{
  "model": "image captioner",
  "image_size": 32,
  "horizontal_flip": true,
  "rotation_deg": 5,
  "vocab_size": 1482,
  "encoder_kernel_size": 7,
  "fusion": "prefix",
  "decoder_qk_norm": false,
  "decoder_inner_norm": false,
  "decoder_prefix_bidirectional": false,
  "nesterov": true,
  "batch_size": 384,
  "weight_decay": 0.03
}
Rows from block 3 of the image encoder of a small image captioner, named by matrix and row number. Each number is 500 + 50 x the weight over its row's rms, rounded and kept within 0 to 999. All counts start at 0. Numbers have three digits each. After the name is the row's rms in percent of the matrix's.
Before each channel's rows are labels from the 100 images, of 14848, where the channel reaches its highest value: "patch colour" is the nearest of a few named colours to the mean colour under the peak. Only what is clearly more common there than usual is listed. The data: photos of plants and fungi (iNaturalist).
# pw: pointwise conv (encoder.blocks.3.pw.weight, 192x192x1x1), inputs 96-191

patch colour: white
pw.92 099:530507533624493520469494506539496476582621536590592531620461551465509544446548565475516498512503521478532505489453522483487657584553531470456510504586533546498508398511509471648456551538512558481424444478509540476455520432455450461504461553518462466560470405512488445533536413436552470468

patch colour: white
pw.103 098:391503478461613527516598448438422469489534494450491459510562500480490548515591456521485520404462501574586522487530454487476519518567585470474475543617534506514444510487532495582425462503596500444450582486444462454503525483377493394542512581487506419515532493449523425453400458475493448546

patch colour: black
pw.40 100:554479532445485418489510527571535451396548516602520508479477456609522513395510470415499552507515497433466626474441526388524450577520429444498674477512496552500418553500455571545477498466479496548509420517487550518522536570504487399522441571494443489562458514402515518506500456486500582494

patch colour: white
pw.14 100:550466505456467462550403513587575489506619470613584488502462532560424570520525493557530490566491482450521533512452487455458452515491530507429496523462479493439490528488530663496461460473479454544502481529589535562536580532449510415452455432452516493488451680510403537438508483497447405609

patch colour: white
pw.109 102:576483480529478501541540465560524413391581553472489523564505425545467525500472518463465489486448476516523504469435561538490507506491517552560538518512450473439509543471401386456434588382484498593502480528533485588471549425604519417537513466489458552463520514593447502500400528552521501461

patch colour: black
pw.185 099:502510495434515564483520470438441533474549494455507541536497444544473494504464534408606519540533473546538578483461407483505542510516560541423586564517550437578510492431548510464566524451555569442461540407493527437573562503548467471455525468475432501546450593577480459487403433481559547497

patch colour: white
pw.73 100:493483501524416456482453525512491506535463474557600487496496494492457508461504548440530560644489496500510517503460574650447532556541518425482478529522533563405534468407623504442496490530440510510470478559577416528541505424511477526512439480456562490501560517506573445466507468616521466605

patch colour: white
pw.117 097:533675656517447565440485512531591491484473452456424545525537515437447556482553514502410443550478440506617550502516549443457507529467523469520536470466408544545491423515476525507528436398523452549437515561546505540420554499495423512500534514600504518511438485381491563551548602457480470476

patch colour: white
pw.175 098:476400484469428514581554464410493467487494480577465466514566520478494527497556492547555511613414511545492590487529462482480468458553498496457465562525490625534434505502541468491515464449478479440477444548458505399514441441566439509587523496516498458529530544404482573555518610566450456589

patch colour: black
pw.135 089:533472530485542480445427498508421557406458463501513511472514508495441426572608477545472429453463660485490543555419598560492462492518419567416535485549483451558513528520520501473501522517509539463504511541477482466433533498494710565514510444506483493510548571500580577638524529402500516542

patch colour: white
pw.106 094:473547454543481565484485504462533575476503605458418440532475517502575509488493512476459487504407481491430516514481517502413474444467406526409478485476554495492544496567543528530532515474533563572534543577551496458489586565480463536525454535486575413444511538521480521540472565590493394501

patch colour: white
pw.49 097:422487602477492381554497478508480566511503538452498574467537483544504458527470547551456468560435516427574480591507444497476539509456519541595456490531563481490442528444510501636490453428512524523514437388455519552494561451543502533443527530518496464481530473534518407515427540502525446512

patch colour: white
pw.50 103:525435557518482430535545481519424578465496528430480627440458627433485531451563462509436468448593563521479545511518482449428452513541516588511624454518448501556560529555462486484477588528519544442450485507496570485559397504511493459533443539563487431474485435498474495482521506593508627561

patch colour: white
pw.69 095:506534549518524501474532410539567471463501479472572514525459518533475469563348465445471441644381465441508523456581538470487525473489442510482469406555480560445490588433493517459504535368507499476420483513531581497465496553522581505528506495501526458601487467534514622520474547467576555525

patch colour: white
pw.59 090:463538604554505461501538444433433412490521544441545418435460501468492497602536580454568600544520472543480489424490455483460438540492540496471539392416468503436493441509548541535545468528565574550547556483525430514443531464544514565481466528498587506476502612467550445559528415533532521568

patch colour: white
pw.134 105:616517514569505470523517520467539521615568479518498545485479568414452401454492549516428580505451481498521520535472550483507572546581481455483459520515512547588385548463507504455453572569459445467425521472570487512472469440452505485507511519553583454542475575443558449507473489482541541491

patch colour: black
pw.179 096:523474476467477445568396438547523548516454596517547474577517540511450476543529493498453451506392469525524438542501596430460468541556486530485520553521560488614480539497429471572500436500417549506569446490512536500531496484544609468493465542489451581405500423507542446555404462494487528526

patch colour: white
pw.96 095:526522550410533514553381505485564671462442504506561506505558487432529421559414553454491474486559419471514465469486483569499581433546473512478444493521412573537465471418552510464537509482576579440513615552483483539531539449442421493491512555490435481543616514428469544489523465439470444479

patch colour: black
pw.133 102:465513536490531559524404491535457508505438496507339578514483480505508545562489449560422580468470527529377541422465557443496526447476441402576595530379521488534547536437469524499437428469536453584531536498542574531477466593496565472508458477488508476503606582418490438513570480538568516459

patch colour: white
pw.123 098:397550498543452620460568488369560524469616508474478505397458536495545531572549539496498560597481584572464487594481486512539461508468393547515537464527545483436418529484460600481474655532499461515601500392574503524541499462565554476584459455564456547488474514474458517503499440457496502518

patch colour: black
pw.124 092:550422533477537492555510506417460607465405552551521556422402482514472454405546508485458578449489514474458509516567549524569483496375545474531492431544467549498480502526509547476460521466549548432481535553459500512535531483496608472484637411516593476460452442479483478622503549488473533493

patch colour: black
pw.168 103:521527520502521534543512499474501554451521471476456526532504476562492546519473517471472473446509572495471473590490662498536515527568432459560349421475448490474493595488575467497554474471512535484544523508562480579531492630434558546443490458517485588513492575553501570498532573498523485415

patch colour: black
pw.74 098:440498460614596575546417485550430527591488538577605478560401477488473504516371554535538515492495444488474575454488549568521527556457446598508466506518517592554495563465474501536490487423506457465484568560479432475473469546476636399490571501514513505528501533523531449535498493470510580393

patch colour: black
pw.186 093:577499508524493534460457492396609519498422454498397516479492462474545512462525530566533718475453456537514570492501506613542526488507427450530507575456497546570466555527472586500509581490514498364507449442561472522492516498465460444497575485415529469491571478614470531439529521469516525452

patch colour: white
pw.83 094:415403402476563488529513443489547586442496514527541520504513530513481396496496560479480607580502417538569496437541489435497540549457468563466395489523557539456465596421508469523520529499453582561459510419449594604544506624522477486508435480530497483563500482410472521491462559402546577485

patch colour: white
pw.182 092:507471443550429534505436444580605504491464503434510410436490655526464530465482510560623481546473495481511500478403487527487523478489578497415503526502490528547509489529444508399513444501489486507455511477566468567450613495456518497530462401543573526505506516489487520488467493483487508551

patch colour: black
pw.19 108:498528497436408528512534464395513481476507520573511493592526513514536540508428449509542505592566487603482529547469527546535478442505509443487455503522562536461499446452579501503502437492577495504458426489408471471521542429417490505455483551485473521469489482502497442487428418477541496461

patch colour: white
pw.1 102:546430533493510603517448508523500494550438586502427529488519452601543481511570521530471484491496380532555506518459529466533506421477502507507497556492470446541446535487493524502457527461497669489426585442525485476397543513418434564551432528374454520470505512502520501480431563489423501563

patch colour: white
pw.53 097:477592459427528500567506430560500554486454477496433432498556605542489470558528545479445497580551515537496414553466518468526429433442521463578435614501486570463429441447469461478534551505474462590454496514482387446489485520436381599552551494569491568495459571463407534514435478507527449516

patch colour: white
pw.97 107:477480419414582474481458492506500498542495553442463494556554644525574452532462491434496479477467575441498516507510488459500589644517545503517474470481502486439553530475546474513488493478532519514440550481455498600426526569470437509538491521414481519554515507565571512496577461537461480467

patch colour: white
pw.171 101:421533588552454449461468543433432641500613502504472616529487436548440537432442555511478530461401443424436558502474463484499421480506497513427551497470451518510566542481514434562418450502449405483545507532548533523466509423521449459552526555570490539505501548421414443544548528541476449494

patch colour: white
pw.26 103:482424452452533520557540543548456490434487479559530557453539510519505514524533548460561568472443529483405610530546532500533481509365452492540466569414508445512508485508473504538445564497539464511460549561461589462428500459506480540536570561527547487512438451486530431449519444582556474590

patch colour: white
pw.88 102:479536444436602471471501482449477561472618484545613419723501414491440525434511477551441497409486497508578420550488446487496562515550462557428479484391453485518533506491511476506392490543613496489536517472482502449418481421500562433502546413504492489495542597524458482485508512531481541537

patch colour: white
pw.21 099:601429509472456517575536429509500511502437524519497523558564498469507521520472499489540583533474452474497439502644506426433462500474528586598448460488473560456524543411473595469444462443611496502483442479564550486462524496499537462474514457448532555551454523508564521399566437527417449560

patch colour: white
pw.115 096:501623467501477498564503444476508539355453474532519488403463457552557452472540508452446508452489561477489423451500584574533590515455484506464476526467490575540457513458507476531548550436477451485464554508568600452508515529545476442604511524473500520519565537433536563472516493522432549409

patch colour: white
pw.90 098:552487574592533556504511568535421495451485456486586466439463358460444505466552489537475496539454425511497550501573522455510416462517566424481522464563504523440511480504510574588499545423408510457556544402538429478473541499490562418560494444531517526491530553435433475493553460469453463554

patch colour: white
pw.86 096:486585493520469491510497493476593504497441449518542518460482534535522530428457551471479406522487567507546467538520494433474449475490474477447454479511475458456463468442480628565629558405587404501432519535577620384462533508537477523505442514477541567465429620497531530538537496457516449524

patch colour: white
pw.122 099:555441481516506509479479488535481564469465324472473422575560581412497509566455504628480480546393500557580563511472434473415493549544499516618521473521521537541484468500500498539612477428514577441412562540499425512517629376483488521557544564482549527493518501499486426459487440582430467443

patch colour: white
pw.157 104:489408430530528507515541534570483581434645515554440555420514516540460522575487495483547429513548518480466547587419426431495629455480542547498485532553564397541553581495441539478467558426528436594453470471483573523482507585517582466443508517438425414474482434531525484495509586546444530512

patch colour: white
pw.71 100:446423476598529471569470433578528554521460602561530527586523444436501452516544451544494506575481462450578404458458516520488462451445497503427476472598477535446562477526490488564523427495408518517485528431471505575504418571441506531527500500588574581384393562493528559502415418486497481492

patch colour: white
pw.138 101:526519601463454521468460530571433576535527454551477477539533613536463504472497591534485482717466477471427446540425556491407555446456461457503537532527554575465494542527451531459518447510580509574564544522438538577454452512531507537444534486470476484471497466473467471508561512504419555453

patch colour: black
pw.28 096:415451488452469497620494504513406518537482570480605472532429482570550476529415547487516496461501512472484481513530521504433471480501467501511528399519505509504584429400515473464479493491530518511555501482485451476525492498533487518481542509455492541448523494574587478556507510480470477512

patch colour: black
pw.176 096:525425471377520465590517452497553498651588436487447417577429533535432528565475527482485528503508530429541584513459493578453501522539530548456558466516473486460545524467461479455459454505497581563553481418475491511473527590443591502436371465482493519569510485508409468568393514514475565510

patch colour: white
pw.183 105:527521545492639535502479526486414491469665526513571583531567497568436470431527463553454531488476509482512475557488468602496501449427550457536399477503473468491576549499538522437473570493518462509541469602420460470467508506472472497491458492541556488528467442572423477488483519492482577519

patch colour: white
pw.98 107:449473489533503376601468542505559577429576486441524512403412458480519582526494477557497542507537451515466485489489466541484490504528501497456464523534477491529481510515455476578553552522490487508528512560469473460476565548425466547476506446603475488569586561598440493518480584510453504460

patch colour: black
pw.137 097:539539518559473432453480442478420593489544589532451538452417532586591472497516477435499535446492589548519410453440413499470503532544543335547493481498528528515527471529529539556611565540514573481514547462494517428553467535453602471457566530478579457455453497477593478538455503539485477508

patch colour: white
pw.39 102:577451423450492492482474605446429486543560528657612494426476580468478653560464510432476501580500480489450513631528436442526489506541472512538409490461603541488489492530523440482507531485471487491450444468431432511441497465471498474500486508447542516469510490491474448562509564541518413534

patch colour: black
pw.119 101:532469503551457543562559541588527471531384502529515494477558569555493566466467482563475589480528542489455542489438517454565614437483528489467471497542490457456507586559498489596473568625464514461415418490436484500425410536558502434480496421513605459515570407545504529464459502462528480499

patch colour: white
pw.82 101:493610517497500548433482498484525646439402437535463492450510525483538513486685428658487495511476583515555498517388530434531468552515545533490526506513509506476486528496390535541557491659543522507596518525531520506484520513465584461507467469603508516529479406412506549410541486503544542488

patch colour: white
pw.75 100:464561547552523543438427495361554474495429524550523487401430522511449378520485479459473534570478410548490560468522532443490521481514521510488464469469473450484493488501531394411515533458547453482535627603511466608534415559416421521526520526482553505549510555517496549484517534520514536492

patch colour: black
pw.155 103:518559533519494572464438486598462535489479544491519546452550491494479528505486505482556431524512629509465528460512625449481616525420497434538474428441619535503434408562523520453537539517533509504533474446465490543482461537560535447401461414495522457578604468505534502557530480486489633467

patch colour: white
pw.121 104:475362457499470561491543461462592534500557422430405493484438522439447533493526480465498447552476527454446404539465459489517513473453460488445520508498492419511548450533495492468422503511473502510429594553719454478392488546503538544613563483600470490492458450442498465483426505560528455527

patch colour: white
pw.167 106:549557491514452526436539467507526471531533505502549514530465539565539576528515561502459418484562578472462437487472472447548435484455502465492564477427533542502471471483433434506527533521656520442443485548495525474443493428341443477467553514539462579479447566548493588442446468458559572496

patch colour: black
pw.114 105:438460452537431560440534512566548412480449610448427482506558532523452511508505492546496437548512479549510439524504523487539548591569486464514422454529543459514434460536351517487514399475553552438514541483549545670496548563461516471495479540461526468465579476482391519515436444523478543496

patch colour: white
pw.76 099:466478568480575463471532482490560445443609488436467552516419517492577547467462567495507561472473465472451526457457509528506540429450483568511471492491420451468441530465574531553544554431469546454512480509475486584489497478463469501505469434494581560492482486429485408506479475529484556530

patch colour: white
pw.190 101:491557435477537451524494479496431412447472477564506526535497575568448504479436477502541470574510525437529451595395668487463515527509544453515474463525483552432567437482507516547426519512512533507504400474552435549388515502487581458479501463551557602528460441526461444519471469550550517508

patch colour: white
pw.32 102:443546533611437467412511451528563554424483587573501531567431564568477604467504543487561543507450467487446561526455481495446412495499435495481559437501418462572482478613490522485481516501420600469452486469519583522473471410402516556486512473501531522519427480508487512501439467502506492509

patch colour: black
pw.62 102:481458536502594387461477517562442494484522439560503430506565571493594443483469465483523473547466499563476491475497495509485420594572601456625519485437504517522565503559546522525404422411505489468523587538461598508461526429468476536477478437438547458517631549484483480435419478481568473443

patch colour: white
pw.77 096:591463516505533505485431549611473467470557521515550545484434497478480568546492617516460438455502414452507519458433545470455460465488488507453456546537399458538525408472421526502460558502403473481529427567442567474546523555504530521518503484544430392512514457518440544479551541434530470498

patch colour: white
pw.12 098:603577567572575463543406475564600500456492438541508533498575484539462563485520549499557577484455508478440422512449547363482468405543546535508490557527489486475514497480495561545446483510441472556569485493483430504463532475436464495500451497478485526598447538526484539547548485449462533483

patch colour: white
pw.87 098:508553463495457449431469531469521571502505481482488560505393521464465436552476451536447451607523496560481535475501524535408454544568446421506508435485438642621516483596559416482562426549438506468459467475557526517533582447492506525511444496488496537520451456396497415545478467520399591484

patch colour: white
pw.68 103:496441468530469421487446510543524436427532588447520526489445575548429557504541522438485471456506434568413513491535504616518515484454541493515444430547584499395563541532586563522495492514407518493614482562485606517460502468593465563590573494509481518549551455491479536498454521438596502575

patch colour: white
pw.100 097:515541414495453533498509555628514492491484469456525516526588635476444530405525540451499516471498478495400491423486525494565611474533488484443452532500521521504501468527578556634539483542554430476486587495490419515517538421497474466491560505545547544431541502446522511506536509441465503536

patch colour: white
pw.132 103:471421532513491572508477518523431477517512498552457443499506491624605443395538410485426450377442559534436422499456537480536492442545468524497560472457538539443475512507485489561391470590503533534515577522491634512490511518488570412539518527488538537454517547492520494541365467514588465539

patch colour: white
pw.125 107:508511558494530540455537530478460518488512432504522553519621429517498530533550491585510434472570501616425517482522523397577476611529463457510434420409545523484550518435464471571604430463543453527571411528561565469494469512559500585503546387527541429574529421479512455471570363499467470450

patch colour: white
pw.118 097:442602544454488479557393517524439541459514511534535496488535492435438425459512589517554463480568462428559577448513609405536497478509478458510524536474466506456512488519450572528571502552506485388458491527501468439517470487452640511534401515500508472461500490431389538540503472562524535610

patch colour: black
pw.149 102:468487496523454566506607568558448437552484482495415454439477512539472615542569506548492595470502576539530444530451559498528492417468510535447446434510527524547527431504515502482464425547456577555525567422438593502487511511467533483417444446425552512559463470518479437464489431508504451512

patch colour: white
pw.9 100:454516457488484479531508487522468475497432490459528395528482547452446432496451434565379556483547503448507556478460477506549503496618450503530478462353522426502561468539514529718442498449456585493544516487490516506541533553482463519545546447501594509533438475562522494447429464476626518478

patch colour: white
pw.5 102:538449656456503524445464557491569510500489470481563564390554451528534525524504429533472476467473458567521496546475490359508458511517453556535433491434424565573557524456437404524490456479447496475555435512575571587474497455514459494528516529498545580560512472513564449442460552458590514549

patch colour: black
pw.15 099:440469517536426490478566581464449391487603511538524443405450516597534399531484464492502546439583517513510481479469565578511560597508471497492446542516378428474503454458478591467471519534485526541524543512485454457516495512506463484433517506471499491478539473499437464443583452513460517478

patch colour: white
pw.63 100:467494581611406537532525472546525603467501559558568503451531423468549495520502534444445497591483468456531493475445564545497430487427480558446508481535531443499470521499520541470447477485443505431540507547506361501514515519478440517468458546542512469541515451544571512459488528491491586448

patch colour: black
pw.67 093:503469499525519583434431563538480615390444465476502520565442529437455549440561460457532519544521559521540537446512551485436471483478473593459545537444480472511515523517562512433523461514447515392529530488431526503439423523400496562515567514474466564544488515467523379512560477384539498477

patch colour: white
pw.72 093:454536525555460437517514427538562487515507603521480499512492473494579551579487499515505453487428431543483410425471558472540408453443517559494626562534502425413524470435506484630509405557454579443548454656554486432451543494473479536522483467468477561444497452493463462548485519523524459576