config.yaml
encoder_arch: "convmixer"
model: "image captioner"
dataset: "photos of plants and fungi (iNaturalist)"
train_examples: 90422
image_size: 32
grayscale: true
crop_scale_min: 0.7
horizontal_flip: true
rotation_deg: 5
tokenizer: "word"
vocab_size: 1482
encoder_norm: "batchnorm"
encoder_activation: "gelu"
encoder_patch_size: 4
encoder_depths: [16]
encoder_kernel_size: 7
encoder_widths: [192]
fusion: "prefix"
decoder_width: 256
decoder_layers: 6
decoder_norm: "layernorm"
decoder_norm_position: "sandwich"
decoder_activation: "reglu"
decoder_mlp_ratio: 2
decoder_head_dim: 16
decoder_fused_qkv: true
decoder_bias: "none"
decoder_qk_norm: false
decoder_layer_scale_init: 1.0
decoder_parallel_block: false
decoder_inner_norm: false
decoder_drop_path: 0.05
decoder_positions: "learned"
decoder_prefix_bidirectional: false
decoder_connector: "linear"
decoder_tie_embeddings: false
init: "lecun_normal"
optimizer: "muon"
muon_scale: "original"
learning_rate: 0.026
momentum: 0.95
nesterov: true
orthogonalizer: "polar_express"
adamw_lr_other_params: 0.0027
max_grad_norm: 3.0
gradient_centralization: true
max_steps: 5700
batch_size: 384
epochs: 24.2
lr_schedule: "wsd"
decay_fraction: 0.2
final_lr_fraction: 0
warmup_steps: 280
weight_decay: 0.03
adamw_weight_decay_other_params: 0.01
Rows from block 11 of the image encoder of a small image captioner, named by matrix and row number. Each number is 128 + 32 x the weight over its row's rms, rounded and kept within 0 to 255. All counts start at 0. Numbers have three digits each. After the name is the row's rms in percent of the matrix's.
After each channel's rows are labels from the 100 images, of 14848, where the channel reaches its highest value: "strongest on" is what is common among them. Only what is clearly more common there than usual is listed. The data: photos of plants and fungi (iNaturalist). In brackets: how many of the 100.
# pw: pointwise conv (encoder.blocks.11.pw.weight, 192x192x1x1), inputs 96-191

pw.44 095:117129177081116147070095143162094162143176166058110110131093096127169115106187127141162114118130062131159131089155093154153107147156098205127069142147202115137109171131161053156130135113134134132058157073131088076113187146067123180130175107082168104120164122149160185166162117162141113115
strongest on: order Asparagales (34); family: Asparagaceae (34); text has "yucca" (31)

pw.148 094:118192105162107137148156118141123091134117089120130149130091105104151150150125139152109070076142097151134065132121117148193115196156131083163118098119154136164110110107117161110177082118147156090199163086148128167099061095109098089231103134120190103157135092127149130143138119131090109147
strongest on: kingdom Fungi (37); phylum Basidiomycota (35); class Agaricomycetes (35)

pw.140 098:091107138153145155064095125094167075126071127124127082117133191133146122163123141194164094044146133139194200087101178103087104149088112141100119146094142151145088131140064143183090093127079095156183110127155102163156080144146106128155088167144120145087122086165158137117079099102175121097
strongest on: kingdom Fungi (29); phylum Basidiomycota (27); class Agaricomycetes (27)

pw.52 096:132153166114146171121081141141206168133133106108142118102079098137110107103153112120113111050204126129110136114128157103097112066178148167097141107123136137100147150150121097133141136125119130123169127074147155133178141176127074117254143101147147149121084156072136092101097128100187137091
strongest on: kingdom Fungi (30); phylum Basidiomycota (27); class Agaricomycetes (27)

pw.100 093:059143105150087121127129122227135127109095158164142087168096162180157101099144146105168155050132161192147121126157080147113116144165125100180130090130103081130105127128098111144123145151158131118123095109096105109120107126099146129189111123135111166066090088115129101121176169160191066142
strongest on: order Caryophyllales (32); class: Liliopsida (29); family: Cactaceae (28)

pw.110 093:081092108142139153124127067100115136137118151138144095133180150236159149154139180112122149137156108097199103201153142125189105141116148116197097097126146159115125083142099110138130085080097119168147093181161121152082096109129092115158136131146173116153102134103051188117165088169149151125
strongest on: order Caryophyllales (74); family: Cactaceae (73); text has "cactus" (56)

pw.50 095:135156123167094153111137076094123105102133125168129159133100131085138136143123139128160155078149149183143090126083105110111111085129150136094139146119085104146071148109055162163109135202170135123093081149132076070127113069127155108139093089107106106080094114106166124099141090142190123159
strongest on: family: Asteraceae (27)

pw.113 112:114084142194143184151108126109115119091172190109115188100162135142118120142165167196124106200110097125128136129096145115102102152179156151135093119136140059070118096176110106172141041071171102130108127138172118170067128095177155086141097112139128119071059168149082140137106124067132123159
strongest on: family: Asteraceae (27)

pw.106 100:179090147117117086088139134129217078151104150147092079126079152126099172114108127123170102091130129157140131124123131095127094176035175093110135167095157123120139140178143157130140136101116131112166130080144128191078128136161199084190124150110168133104075104097128129105124118132155093111
strongest on: phylum Basidiomycota (32); class Agaricomycetes (32); kingdom Fungi (32)

pw.53 110:167085126143218096078127131159139130149105133175124151088083165092088099104132160085172146193145145135116091131115149167193090099139133165131096170106155208121144118128105136199180096078131095115079077117108112130153133094176152086125073140072112137131116187184105087121158147121091138177
strongest on: order Pinales (31); class Pinopsida (31); family: Pinaceae (29)

pw.171 096:137129170144140153105137186109142112108143186128159115145084135087152087084084162118167136046128141123088134074168140080164108151104166200149122130113152140201065145121115103109081089114202118109111131195124149120095139152177071070080126083118133103131117170142105138098153103178062144126
strongest on: order Asparagales (46); family: Asparagaceae (46); text has "yucca" (41)

pw.173 094:116157140168091178102172190131043076203156123140128074105081135147135113197150120118116117108215129142116178181134197138154104146143146178127131141106118127129117086129134124109150071086134119102104121154165127081248122139123109063107147171096155112092146096066124122088087140114121138111
strongest on: kingdom Fungi (49); class Agaricomycetes (43); phylum Basidiomycota (43)

pw.70 104:106086158143108158144220104120105164084128145099083150136129143129103104135132148173127121217127111100138117122129136131170138232073121137121115122131164119154105122154102088145112132053087122147154126136089111140117180152169131126144164127152161128096102097121145092068133088097070142160
strongest on: phylum Basidiomycota (25); class Agaricomycetes (25); kingdom Fungi (25)

pw.0 099:197140136153129116111112170080115090133130139139156108127114159218130125180138107118133142095140138151106107078229078102078143148126085152154110104139132113173106138157172159135101112109170118160091145074164115082080149138109101107108102115087116120142156095156159166103142141112042085121
strongest on: order Asparagales (41); family: Asparagaceae (41); text has "yucca" (36)

pw.191 102:130082090138145141155106086160145093123125091099133092078143098136123063144135150155161133112087069219040151139087164137213132155081130105105124147171154087135087140145168102107144119131121139124144163069141168150098125163154197121148098123161113093104141140184071057137126145104097149096
strongest on: kingdom Fungi (39); phylum Basidiomycota (36); class Agaricomycetes (36)

pw.19 100:122087224147137133133173164166072118133085187115119148117169138148135157166105196106176126112185116122074133080101156131071131187112155077055072165129112187164136053151118155161167093109193139103093131073129094116138126161138091141139128106143107135124154117125112121135150110151110116099
strongest on: class: Liliopsida (28); order Asparagales (26); family: Asparagaceae (26)

pw.141 100:224095110196149091116122145109154072160119146104095215149082123143082105147117122158130152129147140097137121132192139092173096098100156087103116196136119151115117114087119155124103050178134116125120106104146154140152061139204126132146156087122116179095154119128201074109152113111090167135
strongest on: order Pinales (27); class Pinopsida (27); family: Pinaceae (26)

pw.138 103:120091120120083116106116117136114061111079201137097113149144111149189108095123105089130179121153095156161115130086104116121120133106148161181134079150077114163078139124145089109152140131162098114136081116166160161074144109188142193124110148127127089120131074152133063155113144196129161063
strongest on: family: Asparagaceae (38); order: Asparagales (38); family: Cactaceae (35); text has "yucca" (33)

pw.3 103:140071137162135189085124102109125083112154097072119132139114116175114089103164189118115048169131150181108133176200120109139087134099106143167135151131133087195141181109163129145144149145175094098161130098075077170096123175121130154149105101113101205173129136156106158106086086194128129089
strongest on: order Caryophyllales (69); family: Cactaceae (68); text has "cactus" (47)

pw.18 104:123087166140042169117148101153092083182202179148140197127109166165141142147170152106171083154141083134160139135106123138172117078102119072172123111148151082145123161093123068084086133099105115161110106136157114085088061115115129057092137168200149103101113129114156142092143121100112145100
strongest on: order Caryophyllales (41); family: Cactaceae (38); family: Asparagaceae (27)

pw.111 095:111123158144175155079101148130118143151085130117123117157175117115137099078112169097190125185125144111132135148203088145156103183117060120059122142155116127145088085123175077107175133125124128123110118086131132161145091127102128139086041114123105069114101129123144159182162130150145126170
strongest on: order Caryophyllales (58); family: Cactaceae (57); text has "cactus" (38)

pw.77 108:163093211087094113140117123142124115060107156168147154118148130112178156128114068103170124152149128132135121147083181113112150116139104101124162073124177125132112124165119134138138099198138125090132109174124120171123152135131156122153049122172108146153119141154164195128140179123080117131
strongest on: class: Liliopsida (29); order Asparagales (28); family: Asparagaceae (28)

pw.59 105:132079106124073163164136190101162124131119152163119114132218110159133040168125082119130091147174130092111100203185175130144127165145118067055106096096113102104143069112119184093142150149094122087141132125158066138144144085153111070200095085142102095131137084112107162127122109097157101073
strongest on: kingdom Fungi (31); phylum Basidiomycota (30); class Agaricomycetes (30)

pw.174 107:165147141072110122099104190139120131141143163094142096177120167101139115139117115120135163125196126147156132155164093087210165105119110197131129146105134100137114165117157110103122117121110109119092093076142138076174090159079114107095186149179093104102160104112083129105083030216100106127
strongest on: order Asparagales (39); family: Asparagaceae (39); text has "yucca" (36)

pw.155 103:109121159131140107147144155113123117104140137121153138094091150093136065115204165123130104111111117155154125156137143129110209112068077122133039087094126153180117110130089236166092118175150152103149144104146153136185067094144077116120088181151134092139128162111167109148128165186111182146
strongest on: order Lamiales (25)

pw.96 105:095225163117127158162099165140144115183196173119135174043157132083103151091112096118120181139200119124126150103174101075169138219117149121082122085167162138104150123129108063102155120091124119148190164130117059142139115091112146067186124098141170110130082098083137175071133144154065131122
strongest on: kingdom Fungi (32); phylum Basidiomycota (30); class Agaricomycetes (30)

pw.115 098:117126161161111151116136135121143146100083193116105143141108084078136101103140118139167155104134083160076126158089176132140116124175104104065123246112106141165098103144145124104165124108137139041187151136119138125154109140139083107147124138147194176109146101141122128123090161113131136126
strongest on: kingdom Fungi (31); phylum Basidiomycota (28); class Agaricomycetes (28)

pw.145 098:124138162202106116123156174133181133087133163131112095154072190229115196109126173190128155115132145150112119080233131144151139145124113112129151107098100120170131177109114160150113103118125141134081103134125138111115075128064134105119134139089102140163128111102124049157090171127075081154
strongest on: family: Cactaceae (42); order: Caryophyllales (42); family: Asparagaceae (34); text has "yucca" (30)

pw.118 098:099153191083098098105143075078142068108162197111165104136174127119134102160115159137192167133069110078156090129109158055132104105109116059146122138220147133126121028136105145121123132111166140120149129125137170091110167151106174117088058144089110136130153089107160154095074151110080114149
strongest on: order Asparagales (40); family: Asparagaceae (40); text has "yucca" (35)

pw.22 104:193152073124161127085138105153127072090079124133127114129098111105156080128143077160163132182140156100140121211095123174109132083111133146145105188098165188106112182140142144205169145121150077102086102124092137155124144126211129078113088158114131125113157125097151067116159132153182123089
strongest on: order Asterales (28); family: Asteraceae (28)

pw.120 099:119137177203138099087136169115069133104077174106139117117154142080168116179124151158125138118068112142163169084118111114124136199125116148082124105190127092143112067142175091141105124106118095147116110137128145158120140117131120154114205064118133071081138123133106180156145141115111127112
strongest on: class: Liliopsida (29); order Asparagales (26); family: Asparagaceae (26)

pw.10 102:119091168105070144190168111051108099135196154122185065057106122122099095124138173148176143108131118068104084120071155129142146092165154060101130121185136124115124184152152135125098093163105092138111144115143096107133071131080156123026182158077153099144099113145090144110114149150087141098
strongest on: order Caryophyllales (41); family: Cactaceae (40); class: Liliopsida (31)

pw.31 105:156127157079078083127107132138137101146151087144069116087149122169095148121150102143199111109127129152143118111154162046157194145101180126119107120128163136161099085174134105185127142085051116137128132107090144136093116118050148110124171151136121083114165082107135190073127153104154160112
strongest on: family: Asteraceae (27)

pw.91 094:117108104103117146198091071084126120181077089142097134098110090088115075170168124115084103119157129154163122092092136189166156166109086134165143067151111122129097134128122133162137097113146145154101070113148089152166105113077063081225143088066119116150168130088130104145111078125109131131
strongest on: kingdom Fungi (35); phylum Basidiomycota (33); class Agaricomycetes (33)

pw.71 096:176133177095094114061083186158103139112080192146075122123158124130151137108152171146212084153127130077150087104104091129139135146073106045088157148146152072138155082112150125124113109097153118130127118101087091114098170176102103104100073083133144117096131147130103153104165125178131090165
strongest on: order Asparagales (39); family: Asparagaceae (39); text has "yucca" (34)

pw.94 108:145117146213074147119136126107066125159174162141152193130178103124188134130126077100150102154124161083150100111112145185137132148103174059090085120119123110167152137125146168170111125133129111098144143126144078098114115061144120120087153101079127131161100161162091110185067109130099113095
strongest on: class Liliopsida (27)